config = dict(
    model='autoregressive pixel model',
    dataset='telescope images of galaxies (Galaxy Zoo DECaLS)',
    train_examples=88335,
    image_size=20,
    horizontal_flip=True,
    levels_per_channel=4,
    vocab_size=65,
    arch='transformer_decoder',
    width=256,
    layers=7,
    norm='layernorm',
    norm_position='pre',
    activation='swiglu',
    mlp_ratio=4,
    head_dim=64,
    fused_qkv=True,
    bias='all',
    qk_norm=False,
    parallel_block=False,
    inner_norm=False,
    positions='rope',
    tie_embeddings=True,
    init='xavier_uniform',
    residual_init='scaled_by_depth',
    optimizer='muon',
    muon_scale='spectral',
    lr=0.0091,
    momentum=0.95,
    nesterov=True,
    orthogonalizer='newton_schulz_5',
    adamw_lr_other_params=0.0024,
    grad_clip=1.0,
    steps=15800,
    batch_size=64,
    epochs=11.4,
    lr_schedule='step',
    warmup_steps=310,
    weight_decay=0.05,
    adamw_weight_decay_other_params=0.01,
)
Rows from block 2 of a small autoregressive pixel model, named by matrix and row number. Rows with one number belong to one neuron. Each number is 500 + 40 x the weight over its row's rms, rounded and kept within 0 to 999. All counts start at 0. Numbers have three digits each.
After each neuron's rows are labels from the 100 images, of 14976, where the neuron reaches its largest size: "strongest on" is what is common among them. Only what is clearly more common there than usual is listed. The data: telescope images of galaxies (Galaxy Zoo DECaLS).
# gate: MLP gate (model.blocks.2.mlp.gate.weight, 1024x256), inputs 0-127
# fc1: MLP up (model.blocks.2.mlp.fc1.weight, 1024x256), inputs 0-127
# fc2: MLP down (model.blocks.2.mlp.fc2.weight, 256x1024, transposed), outputs 0-127

gate.641:538485427516473547465489481540493462493447470471538522539479525493561510490515495522556480503473521526462527501555473578550452486515506553420549513492486391480503505489522544438514517542500517543553498448481470442434454467592500420489600494501488552495523509390500478501469523510536512442488541481432399492444463476572522568520445505490502474535499467526451512429554478496511402482548
fc1.641:441484520496445546455525558458478487546527574530566449458453475525520514523556451565532535499512449468489512490530539531561551528511493528521480505454491492486539541535524411540451431528492501520426561534493433521541517545476459468532537480410515514563527523553432499513530464556441474491521461514478483491503466549477510484508559475438571490539497463462506498511419450553544502536475
fc2.641:480513558506531464503470565522480492521539480492469405519497527501532517498484536436483486513491414488456449453384507503533564575466556420598505453501485521512511554503417521449519478507511498510549499541535472511535469503515529492550476480538507453525543471499446553481511562496432506459487471486486541519512477500485488496470577545514502506482484574453521476504479580501514537482508
strongest on: edge-on disk: yes

gate.225:535593484512464482497505466515547446494538504633494526561459531490499490541437549493471498471498570506517514530531538493509556451496551448467559524546457441464487481524523496498464428455550540584449506490454483496529520544452509500515486470492451539455454571546520519478503480535489494485487548517511524523444512454479507432490453450555507453501535464492448428520472525517529450409503
fc1.225:444455412545453487543457491483519516522476489504465495522547551480503437455506523505536536484500512542468499448504479476486478490472516467464544469551474436496522471477430543508475446561538452536512566520548483518443513508552541488487463418502481507481497506526529425569559481475555538493544542520494460553435557434529489495475555448501469403490545504564474462491511483537416498558542
fc2.225:432504498538502571519496441508546503481469538517503465518438485445530534499473527555597502503500552487529437534502503511526480507559526499528518474574470512430493498493546503441537465525520509503531580533495405411505525427448492543534518534520517481437463495495499482556507499485505533471577483474526470563531469496505490502534540509557540514477447426520442496516536485494506565503495
strongest on: roundness: cigar-shaped; edge-on disk: yes

gate.168:502527485509472536532488466503532551470468485556496506516527626520455449462574516479473484491492489413499541492513485533566517461475488487459550503469578541481508483475511511467483450484506539535440476470539562470552505439528483500509516498446453571519490561481477490521529538484524458537527498462482492439495520448496451469486483446517493471562524452545487507495466499529428523544537
fc1.168:561540503490509588459469545502478510413557472470512520493597442534402495552532493482520474500457489451540563586529529550475449497501525429447496500513509536469554495562428479473488549522586421474480508485481534513515424534514450546479530504537496458491451573515483539464523576490548554473534495525527521526490515493503443471492529490482517451529480542541465554490490534480515457545483
fc2.168:468517451534560515512538490549470476528463593419490485514489600425504519494510523504458453538518484543510499461555517527520510497487514583429548482510545502550501522548561527516479521472405546601528450466470522401484516495473504488508515500446492521496479557497537444513471510461496487501525515430463499453501465501478506490448492505519529461541545455524515422464528451527475549474547
strongest on: roundness: cigar-shaped; edge-on disk: yes

gate.664:526542496518519557441539533532467481563524494561508473475488526522563458515467525479422497559518525519448408543497464577416525446477532524482443495515495520481528471504494438513457386454451485589439397515522535475556552559493482492546488548437532447483480427564527521504474506544462459455540538495468503504513506560462581502500566500593389481465506499471492527537545506457561472398517
fc1.664:475531444498451552531498441519510512523501516529423487486527538573467445470496514518527531464496453476455534532512528546507506474509536505437516511447491504395578564543457539536549446583469607510523523544516493561460467537469542490499519480397436561516560487467501479505591561538471513437510511529440555520456465487584519484471526477460480490556432437574481505490407540474462499511394
fc2.664:466488509556457523527426400533588465471515497506530476577550500569493540536545428540536500544567469537539545550444504497548541523500505514489548582541462566511469485489505511564439501531466534438499499493529475465458523494432483553463540437519566489465510524463469559517503434542419494518611475467485509498452522506490503460510439472506538489517480521492462488469442440499462496520488
strongest on: spiral arms: yes

gate.724:551423509527438461524494495476552530473435518511415496510534563489570424467499538530529543510515565497476594517553465539527518493513419486502497528550463510495543478523501461499535485458492547522535374554513519554446497518504505474467506554486491496564561514569531552484512489529476414471543550470543494480474516423538542502509511523530450468524491528493493527424526520509468505531494
fc1.724:543502514469518482500519574510551502504438506521410495468576498493417508468498523520506496478510579540513480459541451515479515532494561501494521449481495507532487478549430513484491437516481577582502488538512505552425610455495511424491551452590520461502529502536566447503514471459446505556574503475503626451539513504523464415523520522508566469467499510487482492496543496464499487484511
fc2.724:520478441532452541494464532548535448510497491550475490420575466416469493454482476517493554591480546548517506528417449528540533521442451492404506484432493547495449468486474448531529459517535459485570456486534493511525512541502461518514499529538491473503482528556515487458496475524475487499475450452487552502525562406531530500447512569470438564559408476481562498486544454519528456514531
strongest on: edge-on disk: yes; roundness: cigar-shaped

gate.312:525513464532509542497469564470450472485485515496503533518510484527473542416451468478537538498407493419546511487552468539540435417592552477486476455400514519583486525403541586481497563427545516494535448508464506486504530468593516477493509485496463490530505426471442493426469500525536481523479463503509526551479536524494539484537431481491545532540537511485492478482498508471554548514511
fc1.312:535492578474524460485500462477454519494502499496534535541446495590465490546577534496534452459547514442445458488469505486496514491485441439524493480538456514470439498523547477526550452468538407485484526535456501467470545559503562543489491509616499534512505456608495528488492484421468540516521507483517562604529441479476542552490480482516467463566513510458556523436523513509481478481527
fc2.312:451512427423453529466525494515529456481505560522495489422499492466463506481490497539491551471515529493500487494472589539510453543465501459501508502502569529536492575468503425443563501518583519477522480483483479546500495536536520523548492527493521548493435532560416517454555435507424522481534434489457523465480498502523504444444508440485518445531497465499540586516506493491463556422491
strongest on: edge-on disk: yes; roundness: cigar-shaped

gate.628:539528433505520532476540499457484533540577503453529489499430532537478430489531451492571484500483547431490464538531422522557511463499500511502520482474469506575504472497485483475543505513486432505511517493464545504508558493505530447506537492453524539545498465454555481470493534508448514478532456540548500590510540484501518470488478545551440498517505516466574502419488491515536519539472
fc1.628:443508416506482557452459501444491523509571518545535539493437494498483491499517515512467474522477501455500448568467552547564470504580522565496517560519467519578447456520483478501546487495465443494513502504480510488499567447545482503481547461510510518575466443464459481457543483484452471487538528566549535576505542450538516491449463557545493438535493499479573514423552456518524450443477
fc2.628:462522466455424528443471431529498471517469568527536457471424495474468556493526513491434535455548535460400449459478606533494475543501565536439512479502502590537480574503517484514510480416534468481489455510481470528508544536553452531515534528503522529508451460581540560484512503503480491453496535459531471474547552458528481573514457494475480473533578562475494499531473526477393540450520
strongest on: edge-on disk: yes

gate.475:513494449534507485453441521537479496470499512497553519478435534548531528424555496517531463546435524534517495518450392533519454487531532511506549561479452519491468533487535511541569560478457533477530496515473539475523468542556490559552579567506485488539508567466447460520551421458523529445449500497464472489443525537458596567506505485498520496484443550530538519503527490495498431535498
fc1.475:506517500460550482526542540550500545433536496517475521476457453470514489455531463477543565507380509482591504535505437415504428488502524514485483512571478483521530541507483487498528465517473555465570584500562540515496500545496507485498501527534535496541504499473471427494487458514534526501468484457548490500526459584408598459484499582424479495503445551502531458482475514520573497505483
fc2.475:502438452525433524455482424476424460522431474538469502538467532479484454540518454503594545520532474538456555527482553611480529526528521528440468476548527532528493543487548499484516538507502546542435540509436565458554443459493409485536573514440455451505492493522551508548441456480547527476464532484521450488547500526530460476412467431514518536482454456513570552546522527547415556480535
strongest on: roundness: cigar-shaped

gate.678:547501584510555473434548515442438504476552534482503530503562471515411479494505501514493505519446476489493505551478497540532454481575418574499457519485508433536443467455566497588494498498544459496540382527469534486499439541497480503535498517529457386484414507490494508445481544485535465461419467552462561502453517443483601470472558443502516493555522470506477500529489464497561465522503
fc1.678:563538514443495525465565485553452494514495530567472537465517520466504480490439519582493421510446520515508525510470549481489510468530470503494492506501550493444482486477581526553472446502494434474580451542454534491491448450525482540485552523460467415504422439491554557540498538482505435465471506575501512498476637503485530523473535549502507432563476399478494508528575515516477458493452
fc2.678:464567490454502522505556517495415499475505468491455472536506453444458502522475513508497527509453482434479516484480517551469505592474514533535568485439433530485491442508529547493552472540464472498526492491438458567477526474514445495444475508522407530516442467494522513495482581500512535477515502505505519484468563545456476491522450518516477526533524466517508469514428482505455565484562
strongest on: roundness: cigar-shaped

gate.607:464435501439489530507486543464494457464438537459488514525462442516492592514497461490470505482535439471526498565525564509505511582456474475525537423433443451536463483543532513570511498518450502421439464454469565538549488609536509493487462503502469527529467507546434494537534540510560462479508469487521519578553454598422470502473511485519540574486478507590413517485471517522562484545558
fc1.607:487500513448508512544529511497507538538471544471469538451549486533520574532508561464466425469552478501524452525462551529546534544517507450501504450546512496555560489502503517466461414469487514509443494549541500563584541549419526503493483525478522492510500497483504534470524480470506450495448484518583474496559475571483471440505514499489484478481496541527465554439492459592462478496554
fc2.607:473514531520483461418496451456514503505532500493530495478518560502481469527520470533501575541471510489485537498469446522480503482501503478540495549516499553471454493440564543544484525524564455530603506464471548478452458401426484504525533476500536505556556499466508534556470612539480530427504544487490525438504562460554528521490487493462418499528515425482490485571468499424459544472336
strongest on: roundness: cigar-shaped

gate.270:502477550532530473515491464444513510451527488398485526528467547490492518522574541559517495473502516512419500580479468543510480459490465437550427513537518470453562454529534503464552518543573561528527440464480451519507466520446456512552393441410530518525538469525508547534555465522525496506504496491495512552388416524524544469510509465568449521533537519515533524522407519517516466469522
fc1.270:521447491545543486546485514437514498493447506502460509530517581437492509502553512584505550488518521484429493607549493506503500485531421458542456506480511480444542482514473489462539579517538551528528477518484472508447489473467486486513424504503550469515436461574484514493586472560583515461483513560493530544461455527546507518499577505590494486525544578538533538493464472474529501467490
fc2.270:543506542490430473506500474504482540483497505449489492504477454507537497545533503429504494461540381522494539502421505524476458473488614601474523487526510472490545468486534544527500498446435489539510528455470511471472540553532475507536480525517497548537572470469567566557418517458497455550564506486579452469515496534439483491501511519492472506491470437533481477490459553474467495518518
strongest on: roundness: cigar-shaped

gate.6:514496507435507465472532539487573487473537443492493510513528502513532496533526436470386487517464410528468502531464557550485430456586501513495518491530542450465465455510487515532505548513476427548472449480427518492473531556506481515520520546490496519491526538528496424567507483453458520536543533414556546443515477483550478540509464499412519443487519525460492476555539547477470408484455
fc1.6:447457497473493542477459455526431518523513527530553550552516476487482524511462509516522458504527556501550445470461475474511475568470445522519513491498491473513410526447539453483567457470554559508468520456437489496536467564512507545495548491579455451475426486469472536388596533541519444476437505533510426543514582488487453474506451491510533485453467476517521510504457495546583527540469
fc2.6:549504482536579518519551483414474487442507488506472527486481538568497497501509515597466455460474550487491450491501499512532440489493485519465498540586492446554553460540456496497481515532463504450500515521460453486481472547487576517480543407562545532533512494510468453532483449476545451514480464500469509491449525506507504518493526466486489501432500519475627510549531472564524473500534
strongest on: edge-on disk: yes; roundness: cigar-shaped

gate.177:479433510455477523445520442505490463530560444553502527555502496490478580583517536483494559437533537428483510498489534505492550545503537523495493531390490475493441459540501498534530563562546523465496449472515530519515524520547457470498494402474455464562540450533523475461477548526493466527427481501530532495572503554486540502457504527583458516520520529513543544494464484525465485545447
fc1.177:418494559544471412499457575526495534511478424524411501487503517538461516510541544549565566528491473524461463520579414570457529480557502547531551497531487500463548463474488521504488554482532494537567486521486489478445457507449509512497483513435476567538535501487532547540510527441554518505450503555550524519475489488523519365431467485447484481519519521474445427519491522454541528498461
fc2.177:522506513476533470449505488505492487533477564516514474519544487418494498483419444435528496486447565495450503495536570477539504502499438460533490470480560495575525424495574488522462467442473501523424463484558505500517517490551461542504610416521471532476524488521516528465514507481500464545502508405481499521602478477536586491526495535549495502519471585473542569516549449514493528482536
strongest on: edge-on disk: yes

gate.78:493524517533532481494434497571475510535479525536437548548576537535493511479506499475512462506485498461456512513489434499448450542476533519558483537488480479515454449487382508478485446503472522498509487502433546526468515449496508480473440514504498385527526464506518520474519408547638584569483493513493521521488450442505519489513494495493518494484481392514544469393522538533474511506521
fc1.78:373530510512430456473553492504561524465513509444532499454490476577555426485500564586555573508484420522469547516545510439473534489499568465504516530545422561489511499567508459507536456573557501502468460543522447454540602521505460561544435446542538463509488480562508515484491550494504504555505494453509552498499528464400481492511494512472497552540487622534521510474502503479517464480484
fc2.78:412591542557499414475503565471478487519462542507519496506487456507542537482438501555490525613600412511518485511488487528555465518485488451534457498477525501443601542502562507554552505527513500509519497495489503467518526522476464451435491493481478558549516521540479495498468545580514517464556511431534513464561421448505467537435445472549512505491545524500482437473518461541557512543524
strongest on: edge-on disk: yes; roundness: cigar-shaped