Rows from block 4 of a small autoregressive pixel model, named by matrix and row number. Rows with one number belong to one neuron. Each number is 50 + 15 x the weight over its row's rms, rounded and kept within 0 to 99. All counts start at 0. After the name is the row's rms in percent of the matrix's.
Before each neuron's rows are labels from the 100 images, of 14976, where the neuron reaches its largest size: "strongest on" is what is common among them. Only what is clearly more common there than usual is listed. The data: telescope images of galaxies (Galaxy Zoo DECaLS).
# gate: MLP gate (model.blocks.4.mlp.gate.weight, 1024x256), inputs 172-255
# fc1: MLP up (model.blocks.4.mlp.fc1.weight, 1024x256), inputs 172-255
# fc2: MLP down (model.blocks.4.mlp.fc2.weight, 256x1024, transposed), outputs 172-255

strongest on: edge-on disk: no; spiral arms: yes
gate.510 070:70 25 57 60 50 75 47 42 45 21 56 49 90 37 59 51 44 45 40 56 73 67 43 57 21 28 62 38 50 57 64 63 63 60 46 48 41 51 58 45 47 30 66 57 84 57 63 29 30 58 42 53 47 49 42 42 23 37 40 46 33 38 34 66 35 20 46 38 41 46 54 52 62 40 55 79 57 38 59 47 44 56 14 54
fc1.510 073:88 69 62 50 44 54 61 45 30 44 56 42 43 50 55 59 32 62 70 80 64 48 47 75 58 38 30 82 39 73 67 66 71 53 65 48 23 66 67 39 63 42 69 55 46 72 45 78 46 49 52 77 36 33 44 27 16 41 48 61 32 53 59 39 52 60 32 46 48 57 59 59 57 42 43 50 42 15 37 34 49 24 53 49
fc2.510 066:46 54 67 56 70 41 54 43 78 51 31 77 37 34 58 45 62 33 78 40 35 92 39 48 57 65 34 54 54 29 53 32 44 55 42 45 45 74 48 51 52 55 50 17 45 50 80 30 38 55 53 45 49 34 55 46 76 38 48 66 39 65 45 39 70 61 02 33 43 48 60 68 61 37 42 79 43 56 80 49 39 32 48 42

strongest on: roundness: cigar-shaped
gate.193 095:38 60 35 66 43 43 58 48 23 44 35 42 07 70 55 53 68 43 42 66 29 45 33 69 55 50 52 53 46 22 51 46 50 53 54 60 28 37 59 37 35 42 55 45 43 26 52 45 50 41 41 20 50 67 26 43 58 39 46 62 53 67 44 46 55 55 87 32 59 54 60 37 71 38 38 40 43 47 72 35 39 52 28 65
fc1.193 098:62 55 49 25 49 51 25 93 36 54 47 48 35 72 16 24 63 45 43 36 73 50 33 28 65 33 47 46 56 50 54 50 67 48 44 46 39 49 43 27 50 38 48 28 51 52 22 46 54 55 30 48 50 49 63 46 70 38 48 44 45 71 67 69 57 51 56 40 40 52 51 36 89 30 52 45 57 64 46 36 43 46 40 35
fc2.193 096:73 21 70 36 88 44 47 43 53 46 76 51 43 67 49 32 32 48 54 62 74 67 42 46 67 50 36 43 31 46 54 55 28 64 81 40 69 56 52 57 48 74 58 61 20 39 41 63 43 74 56 25 47 57 26 17 48 69 57 59 43 32 86 61 50 49 55 62 37 47 65 22 35 46 54 11 35 44 41 46 64 56 52 27

strongest on: roundness: cigar-shaped
gate.389 177:24 55 72 76 55 44 49 42 50 59 59 53 59 65 39 58 44 36 66 60 53 51 28 67 35 43 55 66 77 62 49 51 49 26 42 59 46 37 46 37 74 54 32 38 68 66 69 35 49 59 37 22 65 67 64 44 27 65 44 60 90 38 60 81 36 10 72 52 22 49 73 49 30 62 62 64 48 49 47 52 36 24 60 54
fc1.389 150:54 47 40 60 61 54 26 57 44 50 49 36 37 24 16 79 13 31 57 39 40 42 38 34 41 34 45 39 68 59 22 60 56 45 55 32 46 52 75 48 51 46 55 43 61 55 61 78 36 77 65 70 33 66 42 46 64 38 56 69 26 57 51 36 50 50 59 57 53 36 27 30 38 68 65 40 45 61 56 49 55 42 56 49
fc2.389 169:66 45 47 40 32 55 47 50 71 36 75 58 53 77 64 59 42 45 51 47 54 53 76 62 58 54 39 70 12 33 42 69 45 83 53 79 67 60 48 45 29 50 58 27 87 72 64 38 39 30 49 47 46 49 65 44 29 47 63 65 66 70 58 62 43 32 53 40 46 55 41 38 53 41 55 31 70 44 28 47 60 56 35 58

strongest on: roundness: cigar-shaped
gate.539 096:61 27 40 44 33 39 59 31 36 55 44 43 37 58 72 33 32 27 43 56 76 36 53 50 40 35 38 72 56 64 58 32 71 52 35 43 37 64 33 62 65 39 46 40 33 71 49 48 51 47 42 48 31 49 46 56 70 59 52 64 54 64 34 89 66 63 52 35 86 51 33 70 85 57 64 36 54 62 27 68 31 57 22 43
fc1.539 107:58 28 36 37 36 61 67 64 68 59 47 46 37 48 42 42 75 65 69 12 31 68 27 47 63 67 59 38 35 39 43 49 40 45 53 53 40 48 59 33 37 62 53 49 38 31 43 50 39 38 71 72 43 35 79 57 22 41 25 49 29 56 41 59 31 62 47 62 23 45 67 30 38 81 30 45 58 59 58 76 78 52 14 64
fc2.539 104:62 59 66 40 51 49 76 37 61 51 55 57 35 17 45 46 38 51 65 41 77 62 34 43 42 18 27 65 63 48 55 19 30 61 54 59 46 22 38 22 43 42 47 30 83 51 49 73 23 65 48 51 51 43 48 54 22 49 36 79 37 29 44 52 76 57 65 56 60 73 47 56 29 41 60 72 16 48 80 63 56 40 31 44

strongest on: edge-on disk: no; spiral arms: yes
gate.448 141:56 72 54 52 51 35 48 31 54 44 47 53 44 47 62 36 63 42 94 58 57 68 66 40 67 11 62 41 65 61 73 61 49 44 24 65 54 66 50 52 11 30 61 53 52 54 36 77 43 50 59 44 54 38 37 42 67 52 49 70 49 49 57 58 20 36 75 62 28 28 55 55 51 53 49 56 41 63 45 66 78 67 41 49
fc1.448 152:27 70 52 57 59 50 68 20 44 73 41 17 37 80 36 72 39 72 43 68 76 32 62 48 64 42 39 70 63 69 36 86 55 41 18 44 74 63 53 62 37 47 61 61 55 49 49 51 67 53 35 57 51 48 15 19 30 47 42 85 44 69 16 55 24 37 36 40 68 53 64 53 54 34 52 38 41 48 45 74 74 28 51 72
fc2.448 144:43 28 48 48 41 54 61 54 61 73 53 52 41 75 62 41 24 29 33 55 45 56 59 49 23 42 54 19 56 24 55 35 47 42 50 36 47 43 48 54 37 41 46 65 38 50 42 34 64 64 45 83 55 48 35 63 62 50 42 52 56 46 56 48 54 22 57 62 38 47 78 60 36 25 50 48 74 57 53 34 56 26 32 35

strongest on: edge-on disk: no; spiral arms: yes
gate.358 006:72 54 08 41 55 21 42 46 46 55 39 59 28 60 33 70 09 83 51 75 29 36 40 31 48 68 59 59 51 57 55 52 47 55 47 41 43 51 60 47 45 59 31 52 42 73 45 34 56 68 54 47 62 44 39 39 52 57 40 53 42 32 49 61 61 33 64 31 58 37 43 46 47 55 25 34 34 65 44 51 32 36 53 59
fc1.358 006:40 41 73 56 50 69 46 55 52 45 62 40 70 50 63 16 78 16 45 45 67 64 48 72 56 38 25 42 49 46 53 62 48 42 48 42 52 51 41 56 66 46 64 38 49 29 54 68 39 34 52 48 41 55 64 60 44 41 49 47 79 69 60 40 26 72 45 75 34 58 64 55 49 44 77 55 76 31 54 48 73 62 50 44
fc2.358 007:46 57 35 54 63 53 40 23 48 57 38 50 45 50 47 63 35 46 71 22 36 49 69 48 39 86 53 66 41 56 40 53 50 47 49 47 19 56 57 60 67 70 56 39 20 85 65 54 26 50 47 19 38 61 57 44 59 56 56 57 35 43 25 38 72 38 39 20 54 39 20 43 44 56 44 25 40 51 41 50 35 22 35 79

strongest on: roundness: cigar-shaped
gate.449 094:32 47 66 23 54 47 50 22 43 59 65 41 34 77 56 66 54 29 42 36 45 42 49 43 20 39 84 77 64 72 59 49 29 73 67 61 42 41 58 39 32 71 36 62 62 08 58 69 52 67 40 34 44 57 34 44 63 58 65 73 69 33 49 37 44 45 51 46 59 49 48 81 39 64 27 49 65 32 50 56 37 47 69 48
fc1.449 097:50 54 52 37 54 56 63 61 39 38 49 53 37 21 41 61 49 59 57 53 67 64 40 50 85 51 40 64 55 39 22 30 74 30 46 41 59 60 30 69 55 25 45 56 48 57 43 12 65 33 35 36 44 36 49 29 59 50 79 29 29 61 61 48 66 54 44 32 54 42 54 62 44 33 33 44 37 69 55 26 84 47 51 29
fc2.449 095:74 62 58 66 49 66 45 61 63 40 48 52 37 48 27 11 39 76 25 41 46 37 58 21 47 31 56 52 39 56 52 36 41 84 42 33 61 77 55 62 40 96 44 46 26 62 42 43 60 46 72 31 35 37 40 40 46 31 54 42 50 56 19 64 29 48 75 22 51 30 40 51 58 50 61 53 23 36 60 42 54 35 46 59

strongest on: roundness: cigar-shaped
gate.534 132:57 68 38 24 46 38 56 45 36 30 55 61 59 63 58 46 29 49 40 37 65 49 41 42 74 70 72 55 18 42 56 58 55 63 54 70 51 53 42 50 36 43 88 31 61 46 38 29 46 42 55 50 53 69 55 66 21 73 76 40 62 09 49 57 56 58 54 34 83 42 55 42 27 43 68 86 57 78 52 57 34 36 38 66
fc1.534 131:34 11 56 74 55 46 52 52 27 48 64 52 52 46 54 65 52 23 61 64 37 62 30 47 38 42 66 33 59 62 69 41 55 07 61 55 59 20 65 39 66 50 45 50 50 61 61 43 50 42 73 58 36 52 47 69 61 63 35 67 46 22 50 32 31 56 51 51 29 60 56 57 45 61 51 48 36 10 59 84 57 29 56 64
fc2.534 133:49 65 48 31 39 56 60 48 55 50 51 51 64 45 71 65 57 42 35 49 75 69 60 91 44 52 50 67 52 30 21 42 60 24 56 52 71 21 80 44 57 28 33 45 48 45 41 64 54 47 45 55 47 47 54 88 55 54 62 43 52 67 31 71 30 28 67 19 34 71 83 68 67 58 32 17 49 61 72 61 82 43 32 66

strongest on: roundness: cigar-shaped
gate.427 109:47 50 25 58 43 42 53 49 45 64 54 57 39 54 60 69 66 47 40 24 35 43 44 48 27 34 29 64 76 50 68 52 73 66 32 62 65 48 30 53 32 62 78 64 82 63 36 36 26 42 53 30 38 38 29 53 65 48 57 60 50 56 60 34 40 61 41 49 40 43 29 39 36 22 60 48 49 29 39 42 44 49 45 45
fc1.427 105:38 17 30 53 65 32 59 32 60 60 67 60 61 74 48 66 43 75 54 31 48 31 31 34 53 55 51 53 29 45 32 73 81 50 16 60 50 63 75 77 48 48 63 29 17 62 58 75 43 45 61 73 51 53 39 48 57 72 57 52 58 50 08 33 45 67 78 68 27 54 50 25 48 46 55 64 42 48 45 48 52 52 65 35
fc2.427 103:53 31 24 44 40 39 86 68 59 83 43 44 34 57 45 53 59 40 41 54 33 25 81 52 50 36 65 67 53 33 44 43 67 55 23 60 19 63 52 46 44 24 44 24 38 32 55 64 53 37 29 41 69 53 44 57 38 46 26 43 35 56 58 77 47 71 52 53 41 52 60 44 21 53 44 38 54 41 41 52 53 54 59 41

strongest on: edge-on disk: no; spiral arms: yes
gate.616 095:54 41 33 68 35 80 58 58 28 61 59 58 50 62 58 56 34 34 45 65 75 11 37 44 54 23 57 63 40 30 52 63 68 44 56 35 64 35 61 53 37 76 56 63 70 25 23 33 59 09 64 38 64 49 46 55 22 39 55 44 48 57 41 34 57 39 58 44 47 53 48 50 47 56 25 48 29 72 70 86 42 35 31 45
fc1.616 099:48 57 31 61 36 42 48 68 37 56 75 66 45 46 29 57 45 47 44 57 80 35 51 39 37 58 45 78 27 33 83 61 57 42 67 51 54 21 35 62 50 58 62 54 37 41 29 36 74 32 64 34 45 45 53 54 33 53 48 43 35 55 47 58 47 03 49 22 66 49 41 68 69 46 46 46 39 69 69 68 35 35 44 52
fc2.616 102:70 64 39 64 78 45 38 45 45 28 45 45 59 61 74 42 45 46 56 34 71 37 70 70 50 46 62 39 38 43 42 64 44 48 57 31 46 01 29 42 64 70 71 61 51 52 72 56 49 66 33 58 42 39 76 47 33 35 40 57 58 70 52 86 54 29 92 57 58 34 50 61 60 67 75 53 47 47 22 69 51 60 62 52

strongest on: roundness: cigar-shaped
gate.222 100:65 34 56 33 58 58 57 39 45 44 34 42 50 25 64 66 59 49 31 73 50 25 66 80 61 96 45 66 63 60 41 47 58 55 55 50 36 66 52 28 63 58 61 57 59 53 21 37 65 66 33 63 48 66 57 76 67 77 71 48 53 34 70 57 56 24 27 26 65 48 61 50 59 54 09 41 63 85 68 51 21 32 76 58
fc1.222 098:51 30 60 55 45 32 63 73 39 54 26 39 34 21 81 38 49 66 37 77 76 39 58 81 56 59 18 50 45 44 26 59 51 58 26 45 45 47 56 32 45 64 38 52 66 78 47 19 55 49 59 54 47 81 48 75 71 46 36 54 47 27 61 49 70 45 29 46 48 72 55 50 64 68 48 39 33 53 74 35 51 43 45 40
fc2.222 087:85 65 53 64 51 65 60 44 55 62 44 83 56 36 33 60 49 54 30 56 42 27 82 63 49 79 83 50 67 81 00 51 65 33 39 58 56 49 29 47 56 28 53 52 45 28 57 68 39 46 32 41 49 45 29 42 57 68 31 36 72 52 49 64 45 44 34 56 39 37 62 32 44 49 39 31 44 21 51 25 54 79 55 40

strongest on: edge-on disk: no; spiral arms: yes
gate.457 096:37 66 35 57 40 38 19 34 32 63 26 38 54 44 95 50 44 36 84 23 29 68 18 52 66 52 58 61 63 56 45 44 87 65 79 83 22 75 41 94 49 24 59 32 40 59 33 45 33 70 46 36 42 49 53 59 53 52 44 31 35 32 79 18 67 27 45 22 69 65 21 58 40 15 61 45 41 17 30 27 48 83 40 50
fc1.457 092:69 48 69 50 28 36 47 46 60 41 41 67 41 62 47 41 42 57 72 48 37 79 36 75 53 42 58 51 42 54 50 68 72 34 93 56 55 46 40 86 32 40 48 39 32 69 52 38 22 53 46 43 53 43 90 45 23 64 33 40 58 63 59 29 32 76 38 29 59 45 52 62 31 45 48 51 49 28 23 65 53 56 00 36
fc2.457 093:46 35 39 41 27 31 33 34 28 79 53 62 51 44 52 48 36 64 57 38 64 61 54 58 54 61 41 58 36 52 39 58 61 58 76 87 58 40 73 70 66 58 57 51 63 60 25 46 20 42 52 34 32 42 45 61 34 30 59 54 34 57 62 51 73 74 73 58 58 83 39 43 33 33 45 31 54 57 48 51 33 38 55 50